Weights of a small CTC audio transcriber: layers 12, 15625 training examples.
Rows from block 6, named by matrix and row number. Each number is 128 + 32 x the weight over the matrix's rms, rounded and kept within 0 to 255. All counts start at 0. Numbers have three digits each.
# q: attention query (model.blocks.6.attn.q.weight, 96x128), inputs 0-127
q.22:107119095108108133187069120176203038149142100167090151142147067123176224138120142156142173171163192140123116101120117107144126183240180094192118146121114154093127095175118169108131148106102175135126056117098101113201153185136138176154193128149095103126160044163139143150115076120141132214152159131179109115053167128120078113129132125167080137095177118164086158123098158067131161071156
q.23:171144140088107093164121149108100142077120119125155152164133152073130085146108132153123091167138218072105151104161147095155110125147138118141095147115160094093074178115122113178151050146158095121152114092161168105091157129162130128126086100061097093133071170120106145103131128123143155134138151149183107176171153156112075114082199091170165158136127123071136111167127075099134083120119
q.24:086144098105144136109152092120147132106148134153089145127108135088112158127166095170145117102181123164135122123153143089113176187051095151097152131207162172122116130120143139183124067103109121083134156174102158131164114099180017160184061114157175151174102147115090175097090148118197118086131147103141090129110046120057164156131087096141117110147091146166117093150163069115093121187078
q.25:141103114169135109122130136157159183157149089132099106114121118134166163114123104157108127119141132131151095149138126140144138116102121146116142086082085206094068105154099100096164202153086067119205161117149129118118137153194078123106130112170102160083094113143141135119097156164121099105139102082093094194117124150133156102104102131078096077120150124069187067102091202129155150124092
q.26:122159139137150116161176144142165149110125147049119102151132191143117049209093134142135124157128157059148086156105107107151102144097148168091087163127092167108118115182165130112125141115122113097121166126159128142098120146138058127127091079109078139156106108110120104078076172192102094086140090122159149117171145103128131200132097179156147119108093140169152166101148101153199147161121
q.27:115066110129129159149155178173102146144150153143078142083097131133134075125148099149145168152066151125154118147136111094108131154097094125073155126097137098102107127102112148076067162090114135150141153165164158126133141096132149100100134126072092117131110193134092084143172122178193106151113106115106098102167212128124045163136141191193104078115093147140087137180133101123094130112101
q.28:148153172149154154126207126122146085150142162136196166138103103169128118091117160094225159158135153175122114125117118104161097156097106147117186121129155167092088057083130115099130118095149208103146104154164056200087141185162148108154156118118110094171137148124164111193142129126142132159177157185131128087204130122094077154109143120161164164150159172190100079140125126123071122116140
q.29:150133117123136120103109111131131219098141103108156165131147096188178137144063162155160117149173091126083163131117121099128099134110154159161175112170129104170143115103151164078126163175114086131104131116145094097134094096141130142137066117094153130107100161134147152160090144139085144078135149115149194113153103109134113143160127125125155117102084093086155172071175098157163101112150
q.30:084107111151103143129168117100124226073138122114114156110159138103136112109120188134095083146098112148202140162111109121107112100147110142136168221139157100120146131069164133111159134149080116144210102073141097174087113152157156117116139093140135129159107081099135165076128128145147160107108155121136050095125166102149124136154114159157168065112090161129155174155080077120130132109139
q.31:120158135182172163156101088178100119124139080164103135114107084121082138141104130180153135092083098137179093118176149148108128161150112143182134103159068138195102177115180174160119132150126077091126202105114101049129142122134150073144142099162132111146126095144122172187115115117142056129114139132129192173202153186135149129176116155165124113146159157118081137121153110107128104142099
q.32:179160140165158060129100127136134044126125103128153083119132133089076141168129100134117110069125080147104139205089074167129144109096143170125125117159088106144130159119088165076137210145049144066113144105101137111176164139094163105149125137111161157131127100155131134138118099099136123100136190092083095117142081124182152100143117102104057160143135168099115149151077171131096093122140
q.33:098149128055134095128107109148164141107146110130144050102057165072107198143186102139188173147123097117093158108130079099139114081096110116138141145108090130147114074170148129123097141163148136140080143166126154095102119139164073138150056084101133146137118103143239121153145152120088163153110056082134134081132175133118125105134160108164141164110116100064123103121168113145106165175129
q.34:116099109120116108126181132126142093121057152145146116103138095188084112155120098139142173167148139140067132122178155097125072106091169104154120134107125118123169118119150097176137111090173128081062168173100168128075122098090152146109082105110174102144125087083132097175066181105107105122138124143074157146100127080145130132106072079182115115092119082151179165184145068187092159124169
q.35:118166106116111174170134176113122156143123156128125109126109129127177145120095144105149115128136073116116131070175178124181148081181126144173138132115115138161100141066187073126140130206132090096072078144094118137131056195108092113170186122128154090110146131128134132133095183122093108152123147112167127159099135129071116159122115183153141124115142136119077119134128157144128132063124
q.36:117209144138155148149171105207131109133111158110205122147144103114099174193080108155095178119130148114139159128129083134117145170080118117127091122109149128166143090116085127111133049105051091083115134100106177127146111088098074201187119155136180150150111144132097076120140147089078209161132170128123197140182184125174132078130120121156116132128167082173097093133098152165102157081123
q.37:227132044183154115113133120170070139115140125066125112192088121088059139120138144161097142102107126142154172126107120068077174137133099096084083179110119116080119068127088151139138141129157122140124172090114130136154076171105090136087113118142154129129074144127132112108080067136128075116146092148105170136123159145138182131171185112143162116127121158140199123132093159118177090158139
q.38:142069136150145138114150164113114130139121126138140130195129067165147131168166207113173135082155114102072130146128121148139191129074078178078100090099117100097128111145110094162089119097139106131090119117164147180109141102101148134099111128118092160133088125129113077090129140201155130147126112142113118138159137145137109128168151154158143073136143096134178179102205114105100076142135
q.39:132123136117165135142094151115204222152119148138086113077088157090063194113165100133157140160116123146118059144131144172046156162106137116080149100135078125175103129120127159178091166164163157129198080137136090147076139169141118084105143140088178145102120115120135167187115123078106056107109143166096121149192117132155144120141119116127093063155134136104137110145153095147133139206092
q.40:104148109121160169139066189122115124096110127139111102127135195140122082124117138138127176101128063150151136172104103191173139132080206123144155103154147117078077186115146155207127112183160118129142129186111197154107150046120086157159148127107086058155129092145097133172123131184142170123170160126158100077105151133075097148097116119094104156067085166068188230105130080123123124125140
q.41:103099118145123138122132038156139111184131158083071121094085174171120132166159157095181135124122146203152148081118091146102126123113193151091084145102075109163134186114109029095100187162187170161186104162154081121089119096188222101142136108139142127043144123087110132115143086060088125101110091138108110126125134116108096180131124098159135085125197138123077093174161135109159171108114
q.42:105152143175129072168121087125084063150122123123098106072140172084127164112174070152139147120076099050124139096105208120141127061155156151140131157136106238134123099118158057123147147106095128116171102154123136150115121141146078114088109115133150132118176118094140140112160160095146128160127132132176166105153160094118119201109108115107113143129111095090140156113126089141137159108070
q.43:123126114151117112123120150165138085125081131157102137200113070086093101127133078178147146114126121142185163118091115134065124175102101143134105099140140161163154098130137156145070144098161164116172113159144125157132127152108135195155168158133142135164164150098140120164109209092154091098073115164152178164072147087133191107151133118137178080143185169157140129103077148127166111103087
q.44:150155118070105145103127108148152164082075122143216120091147155119157133099123121054181126095081073127174125112143135200111101141193159074149080175155074132171178074107131178143116131122139161116147103121106102101106107124143128121097163178134122100130082118116103121184119089105140130128144170106104101087182104124028169097138145157076152128163137148155106058114108076140152105092090
q.45:112119133142068195138154138148125129104088060088128128123093148136133163133157188136173163112122084158079098129163123135114108168116154135166137055145098150111132162089119102140121130167170125121146157109187166118134153066193127118115127122132110129120196125192120134112238126106107106109106142099038128094072120176139107101187175099070088142122111147133155101119070122180105165148112
q.46:145122136119133107062169097129069128095110172107156100080155202074110158096149149129145109141120148089125144149094123122126179101118145101135079113120156113152167112084088134142129165094108149097107100148079065117135146163166093119119126156141152147139161158146119142104114133126152108121149110115109133096170117103139143141092056146101125145176202197073116122139117097146197172047167
q.47:114115149119150103163189114124187110154113081159151136194091080112138092203123157096156097172096157113124142141162155175166089117162125159116121099124157097140151158151163135117218123100166162150113148140064140108141086155102126109097168135145140120079062098119176114114125166139087105161055092157106127109106161127130098135125097141137070120138074182123173114104140103099174142143187
q.48:116148149106169119104125165081103156145091127163133142157079171112109176132123107077122149162113116099115112125136178164138184179135134145150131158089136181098170109078162169069150146131114092168139122171150155149119155131134070129102106097109101140142091136098166144100132142108106168151200161136120144187128124137130156155152166166125132118139122096102133158132132107120162136108117
q.49:137130086129097149157172135132114113151162082072165120126122141106149130143079202113179100131097099124137104147150134122126124138131180104110099106104174137177226107123080175164114096135144139124099142156175090148119141104113150087172134103100122116085143156164151108134117141191180159117126165173134126127146214094107151118103214139104156132186120126136154129105144160128122077135173
q.50:146131158117137127160112140115139167135163137158117119129091125151131166119070160142175117174137172075162186127148094109120188127170108132097080061137100077082087113114153129106113123103125126112058116116088099084053030147128154156116101172159116114119118093143128144122128102114195173144079129145177116097126129126123116139171116120119091173157145159124185162127107142111131100093134
q.51:071167117099154160138102097100104083124149135102081103120100127175166155182142143073108147119144101096080150052072156073097129158163118089103104163093146052158200127152153128097098161135123106081118157120115095121119099128102127132110125032151094165086102159108107162033147121133170125192146120095115113109153092102137169031137140108132159096114198094154172111141115156106113118102109
q.52:086142098091128126068116114120092094098133094161170118122111129136094140072120079108115070176084134127152118245080095116114131099098178136129190097144145139150116070062119144064112111145140137186115075122142161164196165091121151138171139164105124152129116149155090163098127182172099138076122128114093192082064146171111169130166171139138094147128129114124118106164130100097104118128176
q.53:132131088197126100143165144164075119135138104148123162084150131128101180115154174069150149090109101179102098159122138108135074086088158133130117185098162100114134186105096111165131146089139151179074149125133079144123127157142128125095123172112085114097051147140129120103184043115185106130132173112133089161152150156158105142136110087135175161083100097144103116157068130096099113098185
q.54:085108088115106084139123125123153130085167130104198099106097155119107114115151129128102091088112088133152123117142167160163105161115113194116152121120119113217127083180146140107098069161129144140078115072106161128127110079117097077086122130104142126094106131104163141125127121203142125133151134164157128076154103128102099181104122110131116142148171137148111111067173172183128097123136
q.55:122145084110151160165124143101143124140059192060171155087151111143154105078060194191132100171172106130127187111135109135142090076148107186149155135139194159080176148152122151134149129091116152111129121130160150121168131138160146165047102129074151101091139179141170081122168178161103164097098163171153024072149115088168135147179143141049143068123112080118133103088182120111147123149112
q.56:104106160131145123148083126120099096130115102149109063088104118109105111103104106132177128122091137164151127127121064094123094190149074174158123109116145126124153098115149130167070131111147134116125156071164142116144089074188113113124106104081117136102073122127145142148134071144123128143163137064142169057167132123164181153138107107104140163164178138116126128180137103136115155086088
q.57:123110128130136096086148209096096154141103088150102161137177193073145118108154123110148126100124121165145085145054111135131136158149113151104119111134159156193129128155123148105141136124169140089147141104137128157129127115115106165122145099108144190110102117159173207156152122156121058145143165080097134097089148118137147169206071103078118162132119086148064166169104114093123112144102
q.58:135163128113100167180156160134104122089132085095166101116174115159077135087137162124137127133124154148148185138127127102162169144129126107117142138131089118149143127131100135213109145091143169150129169170149106147082191101130151169168146150123141101124113106172114116148155120119180127145133190130080074145138142160155115124174139109120137130109129126104091171150177109138122080144161
q.59:126113075054099137178132138122116185117165126124122145115141123120080134105196118124151135099101102126117173120183092136107139094124104161207080149105181112174110135151124048137140124158134123156094077131079101133136150125155092141100126123171103137176179173116133126078120101119153141138082098098145063108136088120098103195118104101103086167174123165139116149063106070102028103167114
q.60:135119131133142127094133165119086169145140129133168126177116091211122125082146135152162140124099087164153137169157088114114141130165122082158139103097113170146155085077155148133145146142130103138136121100133113157154116120037138118206167092124136095110107141128144048126163089254163134142195156164139145109103132236136150102139127201130117140115148167116121144146134163136119112177144
q.61:149146139090161088172088122163121135046165104147153076093115122155147112137147114120122138084112151119130136127078128158164123105108149142105192174145088148150113045137128220131163108116130169137113120152135123117143080104122093107127153108160101104193178099118127144155115094104118159136154153087152133093121151089106078150163094122181074096161107142174089131157063126155134200114125
q.62:106078132139114141126164043153051148115135091068113194119100120060186121136143145179079141075083167124145055105120119123118161170175173073121134119071122107167103144161087124093138138111102134150132145117159115140134102140165147040093169105151145163118086103115166084109092139155130093120174143128089160141109113187085149136113087208123128130134168125146125145159123147180104155120104
q.63:070105133142133144138128121108160154164066079145087078165071168153102080160107149133111149132188128154096125098143107086147146115138106088120132109110144149160116091117095109132083180150136120121163134184143089131150105104173180113082130068110118113168079105119117105099142081100086137129171139107156155110121122139092111046149148129096196145121155138166086122063130130113138112091136
q.64:204123113112142130116121114139125113151131138160115140132120143098168134056100142166130103098116089133168127118162206113116106128157198128125133147130197171125081095108111152125069130140146115166126140111096143115150117119141107160137159099142145102163122122101187194101055138115171149120139079122140151139129128054097125081113184163100133164132071098091129154113122106079128070126084
q.65:121077096180156166101104137115118137075125090143119138255138196131152094062150079135155117126127105084186134112149165097168099182124147123089113172112167029118134142173113093136123137125158116128138133133127160179090164122116109182158095094092142120139194095116116170137098080152092123151140141079113173143097224134162096114150117180138092158093134160172103115095142174123149075118116
q.66:147115126152099130130142152156133119171105151151107114138138130100188134160156112132154091098122098150088094103164124090121120154095112113165137146092104136121107121101063145113104100103132139127090130077155135136145122149157158116138125149133152103135089136138116126084125091123055173121116099104101093170161138139047065142098096161135118123078148080102117092077161126151071109120149
q.67:156086166135126161140124145096118102127128108079096135087126209133067158145110085065122107115150194145084119171125140156141138124158098160170136127103102076138153101114184109129176138117116103096087078090129130143077164127139166082129091165145130111157137146116091135137119110175087158206141121087175106071072158111105131155101151171135134104185117084121165081095102101147160140171097
q.68:126153127101140169124191165163104086147098091146142117119164173095093123102147087073107146117118128176109129128163195104131042135152106137144153075149070119113135155076174097129142122106126150171152162106097150144141113147101173150089105140114076162140085149111144117169160145125093164106118123103122137161091131171140108126147189132125104113158110129183134092127121091080144174111083
q.69:118095219126166099146165121104067103142093100121174173122141141117092073175168118110118165161202161131172086148058048118094115105143176110069120123143144121109090110143113156074162098150161130161162085119127106140149131119155131158140166136108089108190137145148172076152099125064092095164152076124135117201090128157096185184066187163119132085082104148072089124182123157116147111092148
q.70:085052109068171135171136155062181109172117116111125142162155144146124111132134108127181091138107121103132150098145086135151164066119118174168131104116113116148121104149094173165173135143135176182103128155175110210115091140123141109202148112158131157143127109111165112176117158156133124093161105094099096100085101154106133138116149059141108093154140160090127180121124139155142141141116
q.71:134134138132143102166146115137139116096060018157144110122159135097142125185125108177116137087197124052128145109087109048104164093078101069123078131090126084108135152155119137121112134177132074111159184154115097089103116106151187114133132148136099146141096136134117116142117113114079131118145121101140083168206142156123188148101106136049114130072159136096094137132130143161124177134125
q.72:163080140145122175048047137124151078109131169142159077166074138138104063075129096165112132104120114123198116118130100142106127203118134204141132122100103149111158106108152129136117122106138127147093128157075134122130190122140102179163106166145196153095097112162164128165145169183134162139174132084131121123163146162166136088151092144150122107130117029120118106146121119091145109128161