From a checkpoint of a small CTC audio transcriber: 5.9M parameters.
Rows from block 4 of a small CTC audio transcriber, named by matrix and row number. Rows with one number belong to one neuron. Each number is 128 + 24 x the weight over its row's rms, rounded and kept within 0 to 255. All counts start at 0. Numbers have three digits each.
After each neuron's rows are labels from the 100 clips, of 14976, where the neuron reaches its highest value: "strongest on" is what is common among them. Only what is clearly more common there than usual is listed. The data: read English sentences (LibriTTS-R). In brackets: how many of the 100.
# fc1: first MLP up (model.blocks.4.ff1.fc1.weight, 512x128), inputs 64-127
# fc2: first MLP down (model.blocks.4.ff1.fc2.weight, 128x512, transposed), outputs 64-127

fc1.363:131100093139140110119149154119095113108147129103154091124057134183132139125192141133164110140143144134128108112108125099119144116109137120125112148122090124126121123112111159109132115130114138
fc2.363:115169131094121088110134177094176127127127152135109114155141127129109169153107136144116157136119122136124095107108113133166127127144126134086126147062130149134106143147153080138108106102091094
strongest on: voice: male (80)

fc1.503:170098123076136166116118106148139104143156093166102153121156110107117143122151142112088127102115142154100126111125089127162139117154150132146082130139136135132137145118130091102126093119083141
fc2.503:148158137109111085119151119099156144130133122132115138112057186068131106159108127100140135096118123110136116131142163114128106182145141136130118083161135133137137132121099161082132148143096109
strongest on: the word "not" (32)

fc1.350:146126131094137177153128090172138097104109136168106163173155128123128143158127106144110147127129135116141082145128128120150143091121124095118166145134135160188142138142136159149156114147121172
fc2.350:150094114112128124141165142169110158115123135149117105109081100143144059116124131147122183126132106155153125129121136116190123120122159125143106131147122139095177095095140190170152108111107102
strongest on: voice: male (77)

fc1.497:135119110136128112108114171126113147109109122120136113122096161115143112124089111128129124112090087136132129130143081116148148138163125130093155079182150126139118115074169110131141165089119133
fc2.497:112126145173116163117093126083119101102107080142118111117131148122129125188090130142094128147117116118124125117109076111141115149117092146076132138156117124121115106129082120127101140146084136
strongest on: the word "be" (28)

fc1.158:159119146140153140134163102119143114114119126102152162150130139149125125120114114103100126106095135139134140133123145086129120157117162140157136133108114136116137153132159087119184096123164135
fc2.158:126133141076091159120127154130127128120177115120158069137175109139155150143134139183147158131137133106147121087154103129136144122143137123127155111127120146169104152118157102115117113157129110
strongest on: the word "the" (93)

fc1.289:166139109134103127110127155087155107113123118121136087116186149123118106126098126116108135124162122113117157094115123163116119092133164133091105209123087131156113115125088130104105151114132131
fc2.289:137140175152132140167108136115112089148154112111106155120095096137145076151096152124100146134093130140176146097148167120132147132115116085103100107131164124113171129106138157114158166124084148
strongest on: voice: female (87)

fc1.455:153118152113087127154131113118106140145105145152171130137149153144118126130072178134105166109074141108137112113153123152132143084126113111097108149130118110112118139181134108097136190149110115
fc2.455:156102101120146156156153133117124094145156131120122117136137122101124136160115124184128144093094093096111102168121164122125136160124133147165153126077092144057120124124114163107125127111117137
strongest on: the word "see" (27)

fc1.36:170110134147109167175122109120123141111149143109132154118110101141081153100150133124126143114125148130150105142132165116146121137150124118102136145157095112151134094187163121100122107090184158
fc2.36:130096113102133099112148137130150155153172132136107124113154116086124150155130106117094125138096120087129102068122112142116167135144153129138122206078154137153120159132118137155111179159116159
strongest on: voice: female (91)

fc1.195:113087139121134069120082098177133140145141131151157161131115124118087142166119135146139152126124145093157138121138155118105118131114111104135130185117131145110169150146075121124166102144153116
fc2.195:132129125169143153112156129062108125122164127151077131113137150149108101162151119155122119112097144170105124174121120122153128139134103111150139133150100111122105094147150107132126129126132158
strongest on: the word "i" (46)

fc1.398:143135098102148124182128119115132115115133112117127134106093119170064136120086121137125112146098114167093116137146153089180155120092161106156115112137157104169123155145103114122132130139114137
fc2.398:138146134099099125090091132138108150123106112136149095144141105163168120152186124117123153154092114176113130106144145140105145130168110119120131094146125163121125120093103121155167167128165167
strongest on: the word "the" (77)

fc1.468:134104124094123095136137107141121119110118071195156096113100076110099168108122124150088139149097114128106126146092119160131117113174143158134119146113124139086141158109143135138121133142144170
fc2.468:119136110142170128104104143114098145123132139128122076107098125095133119112112133128146121096113110154127166140127109104097122110085095131162149165178152131142127148135125092143087128145155134
strongest on: the word "the" (76)

fc1.447:179129104152088137138118137109126090132121122142096156139171105114143139095149091091134162121145137091170157161133125118159148092185152099115124101178104153147144172126124118119137114086126149
fc2.447:120107138119190111167154090164110143145105151157137144168095132163134134120142155118096113124120121135099160118084111162086115143117152118140147186132115106113122127138107167151113114148134144
strongest on: the word "he" (52)

fc1.487:112086106101104079111140081134156143103121113147064098151143161150169108139112099114145141116156170092120154133081128084138122116059116126131115129184131091150132120141134140097137119128070150
fc2.487:100097130156137128140125103155148151165101109151120131143110091099165160131128109114122143113109141098097132104105135089130153136103132144115142165122117151159157124181115121100136103140138086
strongest on: the word "that" (32)

fc1.353:098142110093084122136159132154105142141132139144133157120137130162143145106123117140136113100174145138150150082101170143162164113121129131140182079171122122146083110124088140091135129109109139
fc2.353:129162117121157087089153073091117151157130116089126133123132123141160105150128104133130120146162098118152125132158136120163137112138113098132125117107086115114114175140148091146113127100139094
strongest on: voice: female (82)

fc1.362:143105085080105112105110145108126152129123106152125123135147130143127097131037169135176153085149103133131106110166139123136128114138191124147161117162106121129158131111126124146120118119128113
fc2.362:120133133133100139109111136104126094118113131114156144059131106113091156188165140103130186128098160114153112117131157103164139134129107144134105118114159171117127144141087139148095101130155124
strongest on: the word "but" (28)

fc1.397:086130126147123078160075149137128131171161147144152115146133106149132154145148095154123070118128139176141113115091171147152101154125139128159173105138155096099156128141114155123139127123126135
fc2.397:144110154151153148139129120071122128070114151134121152122132154120117092164117117117161157163089167143105081155118112101123109117090172118114105133136104130126130162092130095082128128145120170
strongest on: voice: male (79)

fc1.40:131114130127137071106119122147160200169143119135123167105149110157139133173107123132139135129106129166116166151115137132121120116096140161118104141126130129149144175130112109111162130142095098
fc2.40:107122181167136101120128152133093140112112140157138138150131115177173131095121164150107105128156118147128119139115138138138143150106110167115137169139103132104154122168099157114172124098096130
strongest on: voice: female (87)

fc1.508:097122083114145096109138123160097124134121124138148128145100169113050161160112124127124122129104164158133123130143147111107116183138159111135119172095108141134148142131109156137118152096142135
fc2.508:102161113137136176148124143161130125105133104101156113147119127136169132138144131115143110121181130078142156104123082161123127143136106097104126139105164113129089135115127128128124114110140115
strongest on: the word "would" (29)

fc1.142:121157098150166093117112104111159105066151084112132081139112138154122102139135155156142145125105175174119127104105122149085150131141166147114195098139136100150138142136110124148109120114088105
fc2.142:126127104111190141123109113128181115115129149137155147118111122115099103163117133145148092119096138052171078144136102132127082135185060138131121172163150142114153118140121144137109178156111120
strongest on: the word "be" (32)

fc1.248:097135105158151138161120163123115129115146152155115127125102118094147136142144120102091153143160128131116113146117145115129095171178124098148136131104120139139101144117126129121126134115113127
fc2.248:115155164105139130107138115120114083155096134116107117157183119076142135107167145147127135112160086149135155136065128115197098126136150101105115166114086108114113151148137156090129194134100100
strongest on: voice: female (82)

fc1.3:098103109119110124095114110164139098122114072123099130111099171148140133120145157140157100157111119116143117116129111167114127157110134096072131124131125102126098172133088126094162124116096147
fc2.3:126145141100133100095137143100130120146113186108096084076102123144130104117148109128131134110156106145113119119168153128098133088135129116163157122122126165118132138138123084147089119149155133
strongest on: the word "for" (30)

fc1.388:125147097111127141146136152140137078150103136179152122141108098127120125156127130147110148119130119109119118078096144105105171145153164141090081114138103178168152118129150129154137151156109180
fc2.388:116112119138140091126094134118139131135135162138057106097170088116158126124118134147127158167170134146121113179203142123151104100095140135104172151159077125078121142136110154117113125162084154
strongest on: voice: male (78)

fc1.237:116136134100126111106116142141157093126121089132121166129127138140142133138111119143164133128106096147108170081124119113125118105142100116150119096182105142116141135114112129145122122159151082
fc2.237:146095083124122136167121142096121115163101149159133125129100127121140140148109161111117121104158142148158121168123163134135110133125100154094117129053135145126130146136139141067141134137142121
strongest on: the word "was" (35)

fc1.471:093153099159111115115153164147107111105182107156086099107138149140138181152129185146112123136168132121135079134141116110126115125137141128101108133157110100142132133153137121104174108127126143
fc2.471:102134143132103115183105111131131138138129117105158131140130102117112096165144103138156133116076130101152082084125131096116134133138139107132157116139100120155081131144154135135129169164122095
strongest on: the word "the" (75)

fc1.32:087138102112138182130139113153110113130116133147165138092146115124155075159101125142108101137130053148147148132102108117155162119141104112126137164121144140077109114097101136162097113123157161
fc2.32:148115131167138155125137099137120170155106169109160136092147122127139105114142108147147140138111162114119137166133121142150168115139152141175119149102149074138141091115106117139116137147093076
strongest on: voice: female (91)

fc1.110:138129159096112125086107147151156120107115157132120168141112158094113140131128185069139113138100124125137058143098132118118109097117135103108117127136168138122126121163113118115124086117109148
fc2.110:131132074097097101087090142109124150156172128149129129151115159114143128106162131161137118092183118148100132067134127144133106147124136133134132168118092132094092151136134143157123128138143119
strongest on: the word "of" (59)

fc1.499:128118095132145151135090116108145149140132142153147127115162126162097105121155133102139114128119172138149152124102128116131098100171141097126070094077122100160074108115075111152131134078120092
fc2.499:152117147147131149135180131073141128132108162150085116152094113131107133155131128148152144151221108151143111129130105079121110099163147116115146142123147110120153102110123131128133137155142135
strongest on: the word "with" (37)

fc1.288:176125130161120118121105071111131126128147079107154128137112116108093155125097140145119138111114099074135160169149141112100140168134140114145161115148140100126100194122101113099129158168138175
fc2.288:147173070123097122116086157117120100145153142099170115139140117105143123095158157128100120137143056127114186104108174140161120133125133102147125141152110164116107161090181138138162145116109125
strongest on: the word "and" (75)

fc1.317:110122128106130135122111134148127137143097126148161142076202208143107116123133114097132134125140108114104144136116143177155127092152148095122119138171092122142109089114127095128105128117120124
fc2.317:095118128168095163138080126119118112103154139117130163147087109135128119158135152135146099163124134127126171143124133142108090142114160059077145120137140091116100156130137112148131095169118110
strongest on: the word "in" (40)

fc1.253:103162144109149131110128111140131130142141113118147117155178123150158119161147136125111146175163102075127090130125128176109129117141167139130107110180094101097121161120148111103140132141136124
fc2.253:176110143138145139140121138129111155135131140133129153108137121104096092131136130129167115096127140137143139134149147127070114134146115122113127148083113094107102168109164177079122118130109119
strongest on: the word "not" (32)

fc1.504:104135126104110138156110118119132125137139108103117117146162120151136124106101123109120117093112118139094144160161122080129077146128165128155152067167140138146135151155130139123129132099109140
fc2.504:107078109170152119110150176089125131144133106130048096159137132112119163097109106138123124149181137106136083081086141116124155084093108149149099106113115140111159138125109173071124138164175133
strongest on: voice: male (82)

fc1.356:099155101134126143085110103139136096120145121139097106156088130139163143115122119102124147092147108098115102140070144130144119104158155160166123110137149100141168128083110072144091118145096120
fc2.356:127113110123124145105147111140130121134128152098098130138091120116138110123129161152126152149151150107186134122153114114109129182118140177103102119135135110116127145078121116097096139137138164
strongest on: the word "you" (44)

fc1.286:164089138112128103169151120112119133126119089136139130158157147148098131136127149123130093141157175092129142085147130121121103130064119101119137048134147141115130145149117126136147136117151134
fc2.286:103145103102171148153131156144137105163135134117072143094119110119142133122134139153133107134038154135108128123118111158150123131102119092121176113100110134091101127138086101136097153105134129
strongest on: the word "you" (40)

fc1.185:133123083104134141115126119140111127164136122172132142173123098091163152153090092158169160168143138172102136114129148094152143094103100111110122170087163139111148114145114157092104153139099150
fc2.185:128101147098172149112134121109115107113152127140137111113129115160139147117109115107146126167093145115137124147144128140097134160083148120120131083169100101116150124126099111119124136085138108
strongest on: the word "was" (34)

fc1.136:072141118149105087157103142099139114115141120106135162123143128136129120141130173143157173184120137119149117143125093126132160121115160134094116129165178096155124126140094139128128141103160113
fc2.136:177139088142133124140093191140137165110125139106185147126135151120121118179117091153165148154156131113165141119157089116130072091103123138101128069129127132140105149122121142136086101110145139
strongest on: the word "i" (49)

fc1.123:096112104114160117118124125131161158119152167122116109149101133126110114105098121119113138116169107142146188120137091093127183136139163094152107107162148132149145171142191123144147161099159133
fc2.123:142152175134126143127113121097089141136108143159125139133080116074111090114124125142146145096127164104137139106135166140099123146127109148117148125092157123104146118144093126130181104137104113
strongest on: voice: male (90)

fc1.151:160145137149118153085122124109115127133137143128119165130127172142127112086151203125123115096115153095157133119109136140116182136178130119105117180128131150087123117098151116124126127136141144
fc2.151:117131134133106142132115183156150138189112133119128139113173110138166131123127124123143153113169132137068104175145151140148116107155132095110153108106111133163103150138158110099138159119161172
strongest on: the word "and" (61)

fc1.203:168148132077111149113104171148150144148115120107126153136149109110100110116117147116134137158186125104120108153087101129131136147125138141113128148148124107139091116137132165179130135099129121
fc2.203:140119159140168100146132117142148157141129105156162155104109157112149174124116124141112108139075198128159124109103091158097108150122137099127141107137128109114083138113169108123149140164131124
strongest on: the word "to" (61)

fc1.101:142132135095133118132147118127150163117070134196099138110149112145114088143131062101138093101126085103078147132093091124124129085154165129130162148123117120136088135192135136123124134152173128
fc2.101:153139094122162112139146146129107121135071127133177122146125140105171139090119157149095128114200130115098094075151132129136119157146113113196147142145111109144110118128135147140182111135119176
strongest on: the word "it" (37)

fc1.418:146152085144097136130144128128144100173135116193132136115140138074111132152104134137088110099127121112127157144094117128134116119139189146108159078149106123092124139138133118162101159104142085
fc2.418:127117116134144098126120175123107115142127174136128133138131096179134118162122136156132119140123140112128135136160193141162168174123108161168133091092163129138105127181126142137114137153126113
strongest on: the word "his" (27)

fc1.236:145121099104156123104108150117105096145093181103130132115086094191120178138139090120140127147145096107148107116095101128127113128146126106105116117120133127089117128132149130153105124115152138
fc2.236:125109120116115100140133157153132138105119136109157105153145123140108099111143126151093142102110120170152077134142147156103105086155147122100140154141111090149145120104104116133167142124122151
strongest on: the word "little" (29)

fc1.186:123150147106117126160079092143139159150153130151124133115097142110164107147103125094116137127133087126076082099153099127096135166149137137140135134128130157185076157114112092127164112127090107
fc2.186:129137114079132180112116149121182121111123119112127091093135135121121099150164105117174126128140118128155116079133124125100118090097123116123122152169087130129146148118134118111114147115161112
strongest on: the word "more" (29)

fc1.210:129138113121136148119153142173065115120141107179121116085153120123080134151143099105149181089110128091130120132108108144112133101118149134107172117167114134132135135126133117127144132095124114
fc2.210:132124106111161138178118085128152137187157095129144116139101143176124146118113124123137129099120089139167106133110145125138121107147121113138135126167117144159154152124154182098092129127144128
strongest on: the word "he" (37)

fc1.254:132156074080133117159174160123147098092129097148148118098156146126132107143164136147109142107124135146139126076147143115119086091124132101102131113153138106090147133100122124128143109124149136
fc2.254:183149140118106098113116057152161197140110093116155114134081124114117162121117159134115135149141157142144108111155143141123127117152131107126094170127125139126060123131104162136131105136107098
strongest on: the word "me" (35)

fc1.231:092118108115132182123100131136113135118144124140130151121184134128127122146122076149099111168110124113088150132100151136091115139120153104093154129141136130140108127120118169109127192114167119
fc2.231:123130142156142116129093100140120109153152183163157137130110140070128093114105158092138110153125155112147089142136133131146145138099155122155084144155134117138113166129128112120125110185111124
strongest on: voice: female (85)

fc1.478:179104106117134084106124094158136167134129130127112142114119140157141123169140089149155128113151122120126124111132093108112165127067167137120152133101138107098101147150127152169108169154141149
fc2.478:131129160133131133132153174103104163123127129077099105136142194120100145102116134129132167125118095124101050158131114107119133131149156118135091130136131128130170107120134151142108123123115108
strongest on: the word "was" (36)